Weights of a small image autoencoder: encoder patch size [8, 8].
Rows from expert 2 of block 7 of the encoder, named by matrix and row number. Rows with one number belong to one neuron. Each number is 128 + 24 x the weight over the matrix's rms, rounded and kept within 0 to 255. All counts start at 0. Numbers have three digits each.
# gate: expert gate (encoder.blocks.7.mlp.gate, 16x128x128), inputs 0-127
# up: expert up (encoder.blocks.7.mlp.up, 16x128x128), inputs 0-127
# down: expert down (encoder.blocks.7.mlp.down, 16x128x128, transposed), outputs 0-127
gate.13:087138131133096099075135127151126156134153120149142138123150162116105127152111126134152110134132130070145156133155142105139115122161107104140131101115131118175128139134147127163179129080187126143135154152108085108115107126149130129146154142160154138142094105116157103133157111160138096146155162134175110088137147096130137125100109127091141121136115105106145126146097144103116150121187
gate.14:175136145130141134117129150132152136122111118099130115143081106126132110113134120090132138119118129114098142120156158119109142141105139169159121102099115157153110123127106129127164152159122108133102150109121134146136148118144098142139114117103136128141115141162107152166114143151132135132144132131129157116143140131129155117112106120125123131139112122119116122135149108134118142136133
gate.15:154126121147086093157078124126107156131114138169115097084116137135113138109117111115166104137145143107110099142145124135136121153109128148116106145129147111126139119110096120138119152120158142122118101146151155141141139102128122123142152124151138098128138123144138137112128133149124160085105148125120186128130109141137153148097136135130140112116120137093108144148113110117135151127129
gate.16:102119137097145100132122143119122171073134133078106157123147046119139073127118111172024105148127126120111079149103097145104139169092097119096135168147121114055158116126132137153158148152097100099128172152146105134143114151132188125097100069127116154141124121143108170107155117132093123155117120115149157152131092148097082076162166141189170146101116127046109119147135151109146131154189
gate.17:093130122139135140152128155117113136110126117122106128130115051146134103092149119165133135126151126157100152126113093118096122127107155144114084104127126094140106120155167144132151150167131123116116148128143150106150144124150146139124129111129162122112130099153118135090133114137112105119129120135101106179144130145122124154132138134126142149120114099129136112109142157118151096133126
gate.18:097145139118150110103139126115129149134140104091144127153131087143134102140131140122138155147153134109135123121137164120106123113176134123141107083107119123133151152118158090132114124178108065150130137128127115117116117131122105142140106109128141106160118136142123121166151107137094129155108136137087134147143127121115123086145130122130140110113095076135109084127134104119137120171135
gate.19:090111098114124168155138141067154139151125082158112140145123135152135140091159116147129126105090154167121150148128122117119107098170157164118103127165108135172117163090115155143118114109125098095121133093120197158123136110141127125171129150099112092106057150084086118116084139147115163110145082158076136118136097111144114109082141127107098164119142155166135125105184170164137110145113
gate.20:107129121141123108160118116100151155097114116138109105123110113161129148094160118094164068102171139144119184135108123125063147116122154125147081078144113120157098116148116103105090104143147130152110158098122112144111132140156166143124119095126126120136146083107098113123138085144086094160115141168128162146133136141068113089105130102164174154137133147149101143121159134155128114105118
gate.21:104171118152162112114135121146119108126136128125133141190151096150103151165137132126138139158162084081130095095124186128136177129114119138139154091099066143132111102124162074128123110101136125131134077176173148125127133149100128116155112158126141129126137115147112145151137150145113146165117132114135156160124156102130099124129110118122135131140108131089115150142139128111142129115150
gate.22:142179087147143119088117124173116155133127128091108106117147142154126114172135139128075099116118138135148128168126115115101116113122131133106134140124157119112159168136121142130182085115089133149122110116111097149096116132131110158148130131093116150168161110111156148067113126144134132097135117119127085139155133094156136112122154120113108155149153114169203097136127094133105179125138
gate.23:138141126123122142120120137134177188109111131098093141141069137148100110155142074117108131112114123110144171116101128117130125150107140157154122137121134107118106119131113141144126133119122161117114097143148110129125128151120128136141151103131125117114158108084101118125148136123108137121144124141099127112146117108148121122135157144155135115126157104140127144144144114130137136113153
gate.24:112127092105137135145117113111138106137134116108110119131123105133141119106134125097126101146133134156134124112145145120094149144127137144126116120145144142116087121109130161155136152143138104121107155088134127122121134149117095148118126139144164107122087150124127100143148110143137126096133103169119124132140112139106114128130139139127133126159131164130091121120089141111099153150111
gate.25:113098165131088146112137176119134109117150130130117108151147135162103136117145122074160134087127141134109170124151114097119108109127121155105085101108156116156160096133141130127144091155111137106127135116119168130176112110137148112120109138129135142128136134119117143119173131113148111124109093109124146136118099133179152128123147106154154107139120096137123112125152127150133123143143
gate.26:142105178093050118141139124148073089133120090113082092148146081098108104164102094148136085121135109144138082149102150137144139111137109140143161152126131133179124122121104191154109126102144121139111063128143083132108082081106153104144118124126199072119146157121144146146108140150115130103138133116089124091144172094205152162120130056154110145114140138120120143145109118171150125153143
gate.27:113160168124101126129107142070131145124104118148113092149088121146126128127116128135165121145164130127103115131139096110094105127113164116134119091113169145151120143121172131100111120109150149129104167102108085110133119096131122135114135137117114101122128154113109132125143108151104130150137131134116148092145116134111155133122156131161112110124111133120143116130114128137123138110133
gate.28:125132115151099137145167136155115139168113146140110144135108129118138105143152087130125105131113138139177163092120133097099134115096154090145099156151121091131141129119142134095124121089144153107113121098104095123128088094143123122142147109085117124108136116126110109130114089175131112132162147160167154149148103134084157181100134120142123086139086168112132118148130099166119122132128
gate.29:089127098120110145103105123122101127102117164147129116118140146109135158123121140096104097157122117103165141114133140122179134119130135135115124104154140118123113176157134157129116132110141140111122135114134129154117143128154124173126118121126136124123139143115123141130119150140161101151114155106115112103110123126172117146185156136125122103077132109146146145125162134129112122121150
gate.30:078164140118113114134153169133122143141104103173136145179160106199100111158135083132165121151147100171192115119092100115085063165138171103143108152141140073150138143084135114086137121113070102110080147121081062098132116110198120146164169088093190087147107114142104121129101198120074083146151111116129105135107132134095144110158151158179125100171099109090141140160152133142102108114170
gate.31:148137119110108143130111140114154101126136125129121140128134140129153125155110157137140118135130144133166165125120142119123134138102125123141170150134142130126112117143103109094126129138114109145113125090130110113117136121132124140139113124118118137125150135143092106156120106124122123124125146108110132145125133141136118129135147123131115094114142143115111123156138125129139145115133
gate.32:128126126181130150146111133097137153123207115121106169104124140128102103126123171152153135118111124148127142172188113067130137077125077178074095077129078129135053141124152111127175117172155093039139109154124144096109099125114141159121050125175150133138125040121145149191144136155148101093095154136134026180038165104106097088132104130119178130161131107184136134099146142086152164159083
gate.33:145173126135135133129138135121140105124098114117130149111123125142149105168116128113121101123149087093127145113158125106114119130127134105101102121092151099171117124118168097110115141127114149155078132168113111141142132138136133127098120133188118112128165114129102118126121105159142100148111119139123135155162134103139116137126151102145099127169116149101102089161110163173098132126168
gate.34:143124128100122120122142119145118132137124160120105128123122145109104142113128095095113111114096122168176134122132090144139113133112149120155116164111115107141100148143119118148109134092102118158094142111098116111128123126124111145131126103111107143138124099103116106141118083098130154138103123151151111146121137107128134131128133130104104144096145108123120123129128116141121148101125
gate.35:147127133113103138148116119140105116144125119109103157147141107124142123118139136146107132144117128131137144186095117118171110112125153153110103134098107140115142108123116160125166126148122082154166125110121149124109135168130134122140119103164160116147125117151137144159089111140123131121148136084139110127114133124132141131146148125119133131153141093104141130122135141111121156128145
gate.36:134118130144068148106149130142119147116122143110107133128150151113148138119127136108141132113079160145127130128137115120133115129161126140126094122148136150141145172148089117132166139154130113133110142100105131133106164142124139130109133092090132122134136126117106112115165108107141133142120138144111108119110106143104102126134170142132119140121099137162128100133107131196140160105120
gate.37:121143143117130138136117139125103146138132135149074143117118118142112131109125118109160100146113141120108129134170115126110082099143138121125125144084126123144124156118119123107116093130106120112142145132112143138117116111129111129138123125107134142131133118127096113102124140129127085121141103133148107100136076161144131148140121146142141124135105093131138120156136130142106127125124
gate.38:166137143087120090141115126140144130100105139116107127125083114104112105107124117140150081110129128098141177165107120127100113124108153127163115116106150085167121106126113151138095151147129120136101121109133105123112105154170129120145132122126150078141161085086113128110137147131123144100122177112159138113138118097119120193139137142150147113141179115111157109120123120148114138100160
gate.39:095057117136127100142122126129113117140125159111091147087111124146114113130164115136114123138107132136136129134114143111108155138149131113126129122101161110119131126109142163128134126134090154105091141108143127129146138125154098143133113123082142102109146131150119143149129118123144134108123130108104121135131089161169095119111132122108121111100138126122109116135158134137143158120146
gate.40:144127144153161136126106102120142101110130091147122111120121138109127133147137143112163105141133118139127113134116104125106152121123148134104117117102147112092080130136138128124141120130125131162126156139140130157154108128126175099132150172134116103133145119125144144164099139144149126121137108088111124130128135153110152120129144108123172146121156150147120155131109092128114127123151
gate.41:130157119125127127106138124101141118130114114105123130132140120134097129135116088149134119153110143091122129122124130130137167133152119154108135153135142100090101126123127113155125137101126117108141124168101115101143096142124134108153146138122142139130105132107099125116121129143167132131119103129126135163129133115126096122117145136115107129124117119111127111128144118098138119110116
gate.42:146162196102129108142159182234142155157135158067103076172134091092120041113137144087085087135148147181047044140186103163150193096151175166088123150040135062126182211201124118186166139097110122123133036060102154169083100061116098125162051106161174052095101077111137218100110120179091084046173111119149153030130133166179200250086216093156148068119108038132211170088169142148202238084117
gate.43:134126119104180139100148129076101123121127124133135120142120155106110108106119122102117191128126122139149128131089135099112100153164147126117143144159128111143136121119100113102148115163074124181111186123111143121155152143133144119138139121123095150147124108100146101099099117103107123165130082176127144177131120168113131087151124139125107152097150154117115107114116151172136127149114
gate.44:097054167131113162165110118072134130156108079157133160123154166140100106145094155161154119128111138097099132113145130096153167146101103138162115099137124123116163098130130166135093128126168146106110117150149141143151092100097216085161130196161112148117161162132109134152123174171098150139106138136052107096077189133149101125164133108138137189133180153119065165134123118139141148107139
gate.45:121118145133110096140142122093152135127124132150164122137128117118139151102118123148129107150114141149119122114099122193137097115088140126156099136114120134125145143120118105145130152080113115122119133118143102118120118147129143127136096140135114118077118154143138099124092128136138119116117127134129131122117138110146138107122144127144103111111135144091129113102130126149109155132155
gate.46:138141157123120106119124116111154139096132143130137121136117111105067089092129122129120149150140110125112104129113111142120112134126111126132099133148105100098137160135106099133140139151148090128111124147133165151138111113132154160142115120113148134115121128125128122103116117116118156128139147120122129115101164121122142125144141124129100102118102118132091126145169151134138143140172
gate.47:094151119122106131123117150109121097147159130156143140136129124105113120110156118132116127157129121123142117108140122113117103104120149147159155134121115123108127147126145117114125157124088153141116159116099106121120101081106118111150150117108122098107121148119141114115157146116142119133135108103124131117137123135106130155110142151142158088144109118127156123131125133148119124122134
up.13:124160095111170129127122105139129181109156112100112133129113143105137142157121162135135101119116147112141136127141130139150105139134104131089138079149121113161117128132129086126084109127114110144099118142143145135157139104139127147129115161168114143126149106168137117128118151158113098137142101117152093141112146118129150107093133104177117138108103168119139109129103121139130104108105
up.14:117109158107140088136152145116122128118115129130107134139102133168147093123120139142131140125135132122116149095160124137116089152140126152118118163145127127131118125143134129117105139117161150134116119113139137113138148101119115114139136149122129142120130178133091130101119136114135092133108125123154114120139115116145141168140123150144117101152099124126119122151116115107126158105139
up.15:124094113095115124108117140095126129113122123147137147159156108141117148111110163148104135144144079102114107114126132151123133126127083132125137148087151138127138135150117146118171105108110131148159140149158132164122152108115124142119105124128147104137134151156124121162143128154129175118149152092132162084125115120126142110138104132120138119123110119136126113104140128096150129112134
up.16:178132095153124149109138118119143135172162107169110069112145145149108171130119168113201140113137158140133183128166123099122096087172148127124051073130126088183096113131112106094119152125156141131148103107148072130146102096144077117141130143118105087134167135091147109114129117132152154120150143125107151096121117114139166195109118111138132114160130154162169123110120091159079147127102
up.17:171111125136117085083143114082081097106139162119138129119128147152132094154115131153114178095131130136133112098169144119122154115145114147172148147074117121140139119125131142113103138153104165097123120145119129104162110144121112135100147173135097140151116117128142128126114111126174101121123119113131110145164126120171106161116094108128141107118134137131165117141110164128113118151144
up.18:121137129132136119145107117154099121141164145121142108177105110104161115134123150109099168165129124098132146142127112149145127145099095118134139139151167159143142103133126135191108112158143126119109136103132129131108142164105127133111101135099132132144100105126143132169076148152121123138105150133092130123126137131169130073151129120124104147128152110146127156082144127117093129143114
up.19:136117101144158110129144141116133142116121102108077138139104112097141116151143103154138129143136136148104138161110132148140123137109122134120121178135126143144130119131114129141119120179118148159115159114143130123113132147134124181141141103131111141101122110118135150118070128102080105115129120119143118157155117135114141123114139134104112126114131103100098125106080157165136135139130
up.20:136126103139127074107138139090133144153175157121131173175166088089073107151095134108182140103189077070183074111184127120127208135125087135158127120126062163180069116102127099152141141148147131143113110197169142110103103108093106124106115167148094168101127107167154125207159147142154110156115142135145079162157181156147096155079069152060132092173095192130103161159084110124134130138131
up.21:104116162094145119141175155097138129147149136112129128131155131142111129151138128122124121133114115140139171110133091139110173128098163116159103081131107119124098104167111120121112099144158130099108131103123134120138122109147153150151132143118130109116125108156121164116119103117108112126095132161099106169087154149144115125119155146139153127150124129120145119158173133122150151078128
up.22:158153111108177154118173162176157157177124118078134084118128147132103117178109120144127094110130130123146118166120131114132121110174133142090155113102101172133139111105117107131152150105134062097102147133129136115112106127112123130200088149135148140120143142126145081152109144170081134112161103124162157129117169110137158152087117132149092140136133134122156138090105125098124141122082
up.23:086135106145160116116134154111123086161137104145175122129123109148097163109137114129133119122105136133098091119128129115157135096093103126134139151099141126138115132162154139115143142095142106126158160120128132127105142135121155120151115102142105148136091120132133131113125115147136113139141141143153173125128154134135121107123110117099127117155124149096130140128147125103123113143101
up.24:132142140145136145151099112085110149126139110146138129128139146157095140158104153137133150106113104102107148154132104133115128122129124106134125107128129122133128111134161124081114133141119125122123173168084104143116107130137111136126115115175131131098134118139126105108137127124097121125116124135141088134126145101106120168078157126149183143126112129113119123168131104137113139100128
up.25:138148130126110123133150121084146114105144144147130116145131128141133123122149144132141155149151100119102118139144128090118092070121150156138135109104113113134141122115115124106114122162143122110137148123129142126150085107125156137107121103166130142113148126139132125083157122129140079116136129170122130153142151145124091152123118149136130143140155123146132124133127147088110138123128
up.26:150118128101094143153160148140127106121110131105069097169174168093096094184148148163139075112115104113147075136092137153149104107110107118105162156133169132134120137116120146154118108088135133112119092091117132117090102116081140124138155154092169108140140128125160127157133119171093183115179141131142141098149187081163080174133104091160109191159159125114119125151067126126143135122184
up.27:077111114123151113125130161151125107084155122135156098149132102116085116140124149156127125133110100132116094125134158125137133121133095127112135147105122128110138149112111121137133108137100142126131119121137131155121124140120142104125112145126095128104156161123145116113085123155107147144160121130149125127106116133121160109149092115131150117128121149109141108132147126131132091113140
up.28:160108154146143069181155129172087115104089129128112117095159128152125102149110140097122184071121088188148121149128105126125147167138147129174155121149142101139149105126148171124127112125129157131158120164110144122118111133146093123076203101127120108148102160153166151102111085094126086136133129134162181126152117176114144121085139101137149091189120134118092126140120142198136120137157
up.29:146118130139142143110131095123086194127125148130118164067115115121112086128131119111122141097144161125122130168126097144145140120122156118152107127134112125109117108136116139113100131130121122127148140107158121128125090117151138115103139109121095146114163086121172067121129102123132146140128103086099101124109118138133153130113146094114110133073138110124146130099128149117121161124129
up.30:134165164079126121135132146068151136129093122103166141185166112168156154091103133175115098158150156118087071167050135147111071127122069105141176109155148110138158078141150171153151138128136080155126102158114106154142145116111115093151134145071167128123091134152130055085130092090124216163135176117147192135138117079120125132130103154163081143072088125145068113166155113145161109129136
up.31:111123156139115085129097117124117151127117146153101073125133126150166146085134128117117112099101148134084116132133131131104143129152135144114102134116113105119144123127141123113135121128136118130108150103110117129135113129153144120108124141161141130120094124097137136150120143132124112134118145133089128116101110142106119120126140121143128150125134108136111136119142122107113117118153
up.32:099106088076124149108175114101137129105148097128114154111089132143114078107121176155137119135135128106052136167173107095147110112152113200086137095115134126160134132122123140138131128164157134088143135150147145085100126112112170116108072127144177126099121131149150081144107132170117082130120105175089085135040133137156139090150139092101148124139161120146154168092157135111139184151078
up.33:143104102097184158106135156139116110150141141155146118137155113094120090166126149112122145122182105089125126122193111145152102130132126113098097142113173116155140116126155091125113124111111154142134114137103112161161136106121153124124121164172083134078128134153114099122094131153142091139127111107117133137134157144151120105104121112142109116121132155115136123132111133117111113112145
up.34:101102122118113123098132111144122139093141131167106134131114151112136103133126118118116154144108110127131139120103128129156134107098129128108115154130119148113123125109111141161151119084148162178152140135155148120093145154117151128113166120151117149147136077090135118132128104089131131107154124130139147118112130131108125101120138139151104147113154118131126119113095158119104128138145
up.35:172102121129139158114142119110134166139111141109105137143124142126139086112133124131080136115098144145117139130118140132159142132124115152131160156124154128151155116115140141152147110143118127131121119136124111130121119153134110143139100136113122159147178106160124093104112129143153114125085133134153115133152143114143115111134122086133100141115129127159148077149130098138127133133103
up.36:112117109118137147104120159151083103159134150129144108125124140118113138121151141110117146143127136088107078100130152109125146118113108146115142129112118116139106127109108124112155154118119092147124134147146124136117138166122138115130111135145108126136106124128137115138177153093154122134142109150122126160139116117148110105103127152138131122130117137137121114109140118137158120113076
up.37:089143163129119112115122137155102164115123117138127127084128124142121123132119127108107108144108116115127140122138130112137130105129125119117126123104101127135154110142127142163140115143142138122175153122139116133128135069110139122141130145127138118123141134141127139145113128095129100120145128114135126091144105140147127148114138102139136132090125103143130119108138119125142133113168
up.38:126143149098081100160112132129136143108099147066065128154113161137117112100142070095114083105110147149119189163132132109116110145148134127128115141174104082137134145139144118138089157128108127162087159090119153116095162132158142127105110083131148117169136102117120130088128113091133118091105147140116120186144151125111121129110143108154088110153131126137126119117113134169118165138126
up.39:133093127141144130171131152148144120133081157147108152113115124147114114150161123083112113126123112163156153126139124147112129113110163088102131138122093148116113100130108114097136113126143141107091131132120123147150119111136132141128134084097133122093151132148114107133143108127128104132178108115133137148138124160137092127085120131100148126115121132118149140164107097119133167108159
up.40:084109146090111136140118152142116132135109153138144108161116128111104117122148131134140131132121114098120108170110124112112113145155144112147131155112086086166074127103110148132144122121128109148131111103139098116102108110129121119131145122143142134128133131145142154119134127138140136124128124144095137141164126121149158131103127110150096124138143118131132186116165138138122117117130
up.41:119140110118096181092121095069127125139154146125118126128127132124126153131114140137138118145099193143156128126138116112152147119140137085129125133154112159141106112118139108112121150131121100128111123123112113114133112124139145133135084108123100144129125124097119124132126116143139158134145128138130107163121119122129145129132146098120153149120121096119106148115152104152087108129141
up.42:142067087192131139127118087026134127081092079153133192136131140174131203152090120128131177138133128146173223121100151100134096137122088105209150132228083222197069054092089142068087127162131138132153211212156079097190159180161209112142186158127131176166158132167105057181119147100138179180127168124116136224184098108053094054168037192123094172115149184117061091127075111123125057155141
up.43:118118151135057127152147111124145140123127140106111177145133110091140154122129138147156127130157134108131072142110153122135180121122101127135129138119135166095100124197128163156129104105181147141142097137169120124094116122138131161140138137135171102136113155150128113188149110162119176127112135109149096098170134094124136157101145130113115158112128118110103152137112127078153121131121
up.44:145122050116160161141125094189135207081083068171123114133107124142129133131128121108067165107158072085147190181180158103129091130129149084144129114075102202086114087138088184133127086101116191168166098098135097181088142201135145147134138115170163125162183066082159115161166103124071124133124140114138094107120095183100137115139124166145138146082227116105099119132121109085096147168121
up.45:126126137148111107135118136100140133140140138121134136125118114176156103147141135127146147119136140131083126108148109110119145119137123135146120129141114094147123122126117120120133140143111131140118132134125107149148117122162153140125164121111121120119140124131116120120123126123149122105107099110140136143123121130112105155133139125139143133115125145119147116106133144129108116121139
up.46:104153103109114118133127169130126109150145164114125125139132147148159136127163139097148144113093113185139167110123124092108143117152121127126140135143156161134111129090122127124107111113130126098131098099097118109105101119130111133120178156107124118166112161151156132125148097131129108158114115116101109143125101149133145172126128129124110123156124132148133114112075129137140120080091
up.47:117099131100117119135149099143115147097113129126117127138166111135151115127148144151126123119121145115111117104156111118141141124108108133117116143146114128153146119107124101135163109158136113130179103114137134121137152157128132136140125131155126137143102109134115150181113133138142120097108124142103122127141124122157141095134106127078130149126138110158139113105135145125119152098118
down.13:152113126124129121171131137123132147144076133142124149127131110127125145114176117111108116137138149132138127138128128102124133121143128123124147111138123154121079149129092120144118149135130128150094156096113134110111123133137153211133147125126100125090162125157137101106158065140129097128124086135119116135145149151137117102146122085129119082129143101102118120159150147139136126146145
down.14:122162106142151192134127093131127124153101100131141141125152120076135139110135110143112125135147134132102156131119122146140097116147108128177123127109134116110122122089148108139147113136125106123135115091135159114124138144144121125132097125125088110126124124129123150141127134160134155152116143123126137132146150114108125125106126109104126128120144099104114100129149091119131146163121
down.15:126130135142155099121117140100142137152151122129131120090092146133135117109129127127138143156129119147134112121121159104113140133146135138116101140119150115109111141123166126094136118112114112104131122164133133121121127140155148143158145142132145147144108140126129137102127135101128112135107152118122116126146094115127137089146146130111113137106148147127143117114127129105136127131130
down.16:100116123133100155074125121153131067086124116104117173155115157108124103124091150096170111134109106127140145160102137128115139111100135077154094133133147141136117085136114090180127145137147101134165170181121098134122131078105122070158132133103119154162093119148104129128108212147132101127083148113190106145112135179120172135124174097188137153137059176140110114060112143151090097109048
down.17:150133127153146169112167115190132135156071125107129119127148124080142129104121116125136107119178147128107160134113131130124116127164128151152159113159125130123115130150110128176114097145104128144121147148122111139101122093142099190137112140110121141128141128134114110119117170122100135127113126125135148128148093141120117101115114141109108111115139146097102112119173121130141123180115
down.18:073135124128091110157131140094120149119175137133112129095111115148122135114113081125103145110119069133132118108146107171123149158105134125124132129118120103128113174116152131125152110147156148083161129144112163129141133119141173126101125127132114126094131104164090130150127086118164120118135134111161089111102072097114126146105111103103107129145151122151131124140135126141150139119134
down.19:116122129085107082116165140134067099117159166135104128113125124111124141136100137127132137157153118141139116126137109146145103144104142115129127119062133144085158129150188134139142157081083140118126147079135174119107119196137117041116140148145156136167112091131171145144153115100098101132137112119150134096130152138115141165136121114143143115174129138160120114143102122079141095079130
down.20:139151111134143158111105118191126135127063105107125108094118108114173112084193129111092105106131163123103169122141143112115099110114137153155159148127140130148165067116082158144134085145116166128139165138104076183106135112132099255162130106123150100123148140140115082048110135133115133100162095104107188109107094139153177098127122105134120130088176146124155102082186172129148119159079
down.21:116105154154099124132117109138150136143147133096133126108130128138126123136169143165118129122110124136127113130136136139108143126135118149101140139135126122122130134121140150130160052114141151086151152137134131123106174128125111247112103131116100129088141139155094092119126102128137102128141117105138092121103097159142155132085147120090123128094123118153129134108114147120117114138143
down.22:117139167155141104156100152134103127134152160130124108117107094150124097119164124135109162128168105141137134116143138118148138157105116151141147155094155178099121171137107105113164137109127142083120124153111157131115143091172105207097112098114092116136105133124141114097131103101122111093155115097157147141092141144108146090132140123129148108098119115167188120132148194118138110123168
down.23:103108129119130153130132131144150128099144124112124145127154144104122126153136145094110144112112122129171152132133100126095109164114144122133133119119141175108150109114186129147107105111115163112145131148138133137124144116127090113157149135102124151112137121121103119095150127091113114158102128127120101149141135141159110123118158144134117124098142150135141098093110137138144135095123
down.24:140121177114119110170118140142157109125100145135161128120149119137129145127098119132083139145114168119109143103090127126138127105115118145131122137132135096120150122114110131139109120104108134137113122165089099137126129113118136082126126121108095130121080122117099138142121142142132143120144100113121165125132124118133120138143166151158122126081143136130119129116119141132118109145116
down.25:141150107125169156122170118129131121147153111151122147100139136063107131153127124118115095137154122167152129112118154120149103135123120131154137125136096132126093119129120113136128138116136097123143144092151106135118106119159136109134107151126107129143134118101133115139124154156140116140133117153148103101133145084129117117121143138121174133117173124072093122156130102123151114117168
down.26:146132107093143105110177169126056188123184114180125089139131101130120101190127120139140088168146136130155138139117122115146098109149128121098149136066160097142163158144108124086129136117115122153129106070103124138161099142137109124112150111105125127151137108109185110126093105115120164133151093084118099110126202141121128121152142116124153122150199107102146134170114150115123116101132
down.27:161148137118119146117133129141101120108093117124113135162125136122190103126125131095116061114139115125103142103135174138077125114166141123113077109151146143162144113121124164120127160097161125115117150126132072116110104105116147168121108142119122128187131108145132131099122154111134117184083092141071135137123117176136158122114159084116110085141112133095121138120146171147127102131066
down.28:179154036146106165126141106117102130139122110105097102111148146100083158120113113164156111167085142092114141109150138108085118121130147085098129132160097154110133147125117153160100165088127118162114134072116124124090094118136151112143132133097110090130125100099163120153140113135183177106164136104111172136132161079141080117134084135111114133151150124133119137158133082085090164146109
down.29:152120131118172102112115125124142110119154164148148123137118089108097118128126131098113136127118141107107136123097113134116151145140122116118135148142127104123099158130101105090134123076125105171086125132135130139134109133147115096121110164156143123142119139123117127106123128127096122107095119120107136149147127142115157142112163153126107100113133108110143149150141107158103134129148
down.30:144142105153131145127110128172146152123113096129145125141176122114114072130193093130133159147142113083114147065116110105085142139146097109150107150140130158091105119076179125097143152121098160083123085144117125098119105113126110255134139107116112147112148116134135129150088148164096115119142146095103097125131180161137140127150116164155101107181130148108119132130105155111136131138144
down.31:143093128127145129146118153133143127109113112103146129155096112110144127133105111134114129118129138132141158127104141155139146111114119123123106130146146147118120119146114153134117098147130129127123134125114093161119136114101120091145110137143154118115125140144078135160155122129080129130117115124136103160100134146146128129129126116101148130116117123131127130125134129145120139121118
down.32:122100130139157115106162137089115142089099102114124084103173108097078139160162092171167123117143139145119121114157114118115133107168081153089152154097120183097063166100173127103143116136154097087095122136076151047098118142123153182139117141124094113117139114089136164169069168133132180121144152109132109148119155124082125104144096147125148170152098124172124060179128107138116140153126
down.33:103130134126122080115135127118116117150131113119127140110159124147148128126167154111176124097164127118112141112139120095118101149137106114166138085107117121138119116106169102111102120128131128125098124112145180101127132169130079100115146117110082101135138123105144118174143114111118108129125134156118135113112105081107125102106085167100088114152131127106107126124135128131142103115147
down.34:135111131144146144139133150087140131132140126108156137157164101138163158137175127140186100147127165119126150128134141116137139125181114143133147131119137103138133112144126108128152108107119105128072164150102134162144135098129123150131101133124116099131139144110142160142108129097126146136106126141115102127119146143125115126146154093147114107137120135122124143125114102119149166144130
down.35:134136148109106108157141110151100126132122150129122134139138109105124110088140095123137129125134145132120106115141120149134130130144133138138163131106162101156141132133115119110141131098137140136112148141121136136166093119123136164127128130150157158123126119103115126091121145126160124157111120101117146125143133153135145120142148149118122119125140152102134133143138120113127127123129
down.36:114124128149124106128091121150166103100119087097146139094134137149127121123150156132128143113134140133156178125123085107093143108103134137146105154151113130116120139141105139115165119124126144150137130157118141116131123117118113144130116088092119139156139121122128089108107108129139142155120103111114115105142111142109119094125173117099137112163102156138147115132126133140134141102126
down.37:133116142138115139126148152135114125127125136138114123124137129121116112131134132163144109147127112139136099143115114134131153097148136091135126133112096114148099146132110129123105144105131120120133127106098100133112120131102137176131126124131147135137155124138140127150106134147141108116101124145140108113090118120125142140116121113095160116123140131115108112114095123103123137132099
down.38:168156113129151148148167117095121160120166125170154105113141107115084147162145133164138099146163121147137103120121115133135126074120132100112106148099123095147116154114144137109134124136151106147119108142138112098111111112113154126113104127153117137131137077134176123152141100118153136130154127105100135090133151137118139157132169091112136107145146127108109133164101134119158135164145
down.39:134148150124126132092133112107095125128125100132161104124128148145117146150142118139172135122102143107119084150126120142175125140151136128077113134171154081129146179178126098146099160120138092173161118087138091065114090141166124084141149131118133129162109111096186119079115128125153152147119108145137113086121139111107163169144115101117142126161140137162126137110138080093096118142139
down.40:121126162156136126145127150118159145146147122145132093140136152140147092107119162105113144115116135119097102154132117110114118123130147157137130093130131090145125124126129144128135137154114118129129136133162137071127130168115118116109111117140156129119143145125149112131136128122115118138118129191139150117126113109159099133135117172147136115143129123127127130124133120112141144113134
down.41:136120122145125108139136118126155125133136112148113127135121109144148129123156118146149123118115127120108124105110112144120129119112107160119139171132158155144126140153110135119126117126125117114122143114113116105129094146119158187126136150135119124128154118114126143159117133131141141129157117119148098117122131092136133134154121088102142151116120117112107136140136133100116131156107
down.42:120090128178119182149099093114136088134107065140104152108136210075109130135102165084112161047074104163094215088087147055114117126122166074167087138199165121102093015090070140206082132209070141183122223144167175116161134142071148009128122168140190124072124200127104132137198207168143135110133165170129133192119105133138108100165126209132157142100066163156099141141102080205072121144121
down.43:157098155117130150151078115156108098106080155129092103139171120103156072142114125096088110116161155139101173135123124104114139127138126126135135110152131163154124114114144126133123116125118147107145131159113115154152138101109113198140111120122133119147088147132079066086123158113127137107108144130139132169109123187148150132121163128154128116102119133104129136108133163161097124162128
down.44:100169072135142193129111104205082128110069105152101105094115165083100120147143129091088158141130131096164162144146160100096119175130157084114142098134148187087129139048098146131133060098100157106150099156178109146114135136138129141138124184137172114153127109106144133119167149114055172090143166145141172110131102154076136128116082165168102165088178114128078077129093158129138165126115
down.45:114138145082144117133117104116121137100150115139157142129129156133129116113156156150137152130119111120095145118147145108113123152133141128126130119124140156146127105121100130115131140123137143149153111119134095109141145117137107110125132125157170129165136153155128161123112131091141128136122111172130120132141112122142142140116120118118144112138128113119150140137125128116129140156140
down.46:155157140135144127114158150147080129175107104160135146089104120141111136175122117145124131126098153151141143132142135124138102114118115145120145117136109133127099114136096146153132122103143122140115138132141130184107105105108126073133108137130128104141126108107127131152152173120101118131161151121113158110153082144084100123104106137123144139095116119112116083131141121087132118135111
down.47:127119166125141147121104134121140138161101136148127139139122157123125124140120121110128165119153123136146119094123142122134123154104120130158132135125122110134089132132126147138141110103132152123132144113134128114131149152130130085160106135138130143116149141105099088132143118081135153095136146124154124134109121105131152160149120180152127152098147125165126135134134121132147127111108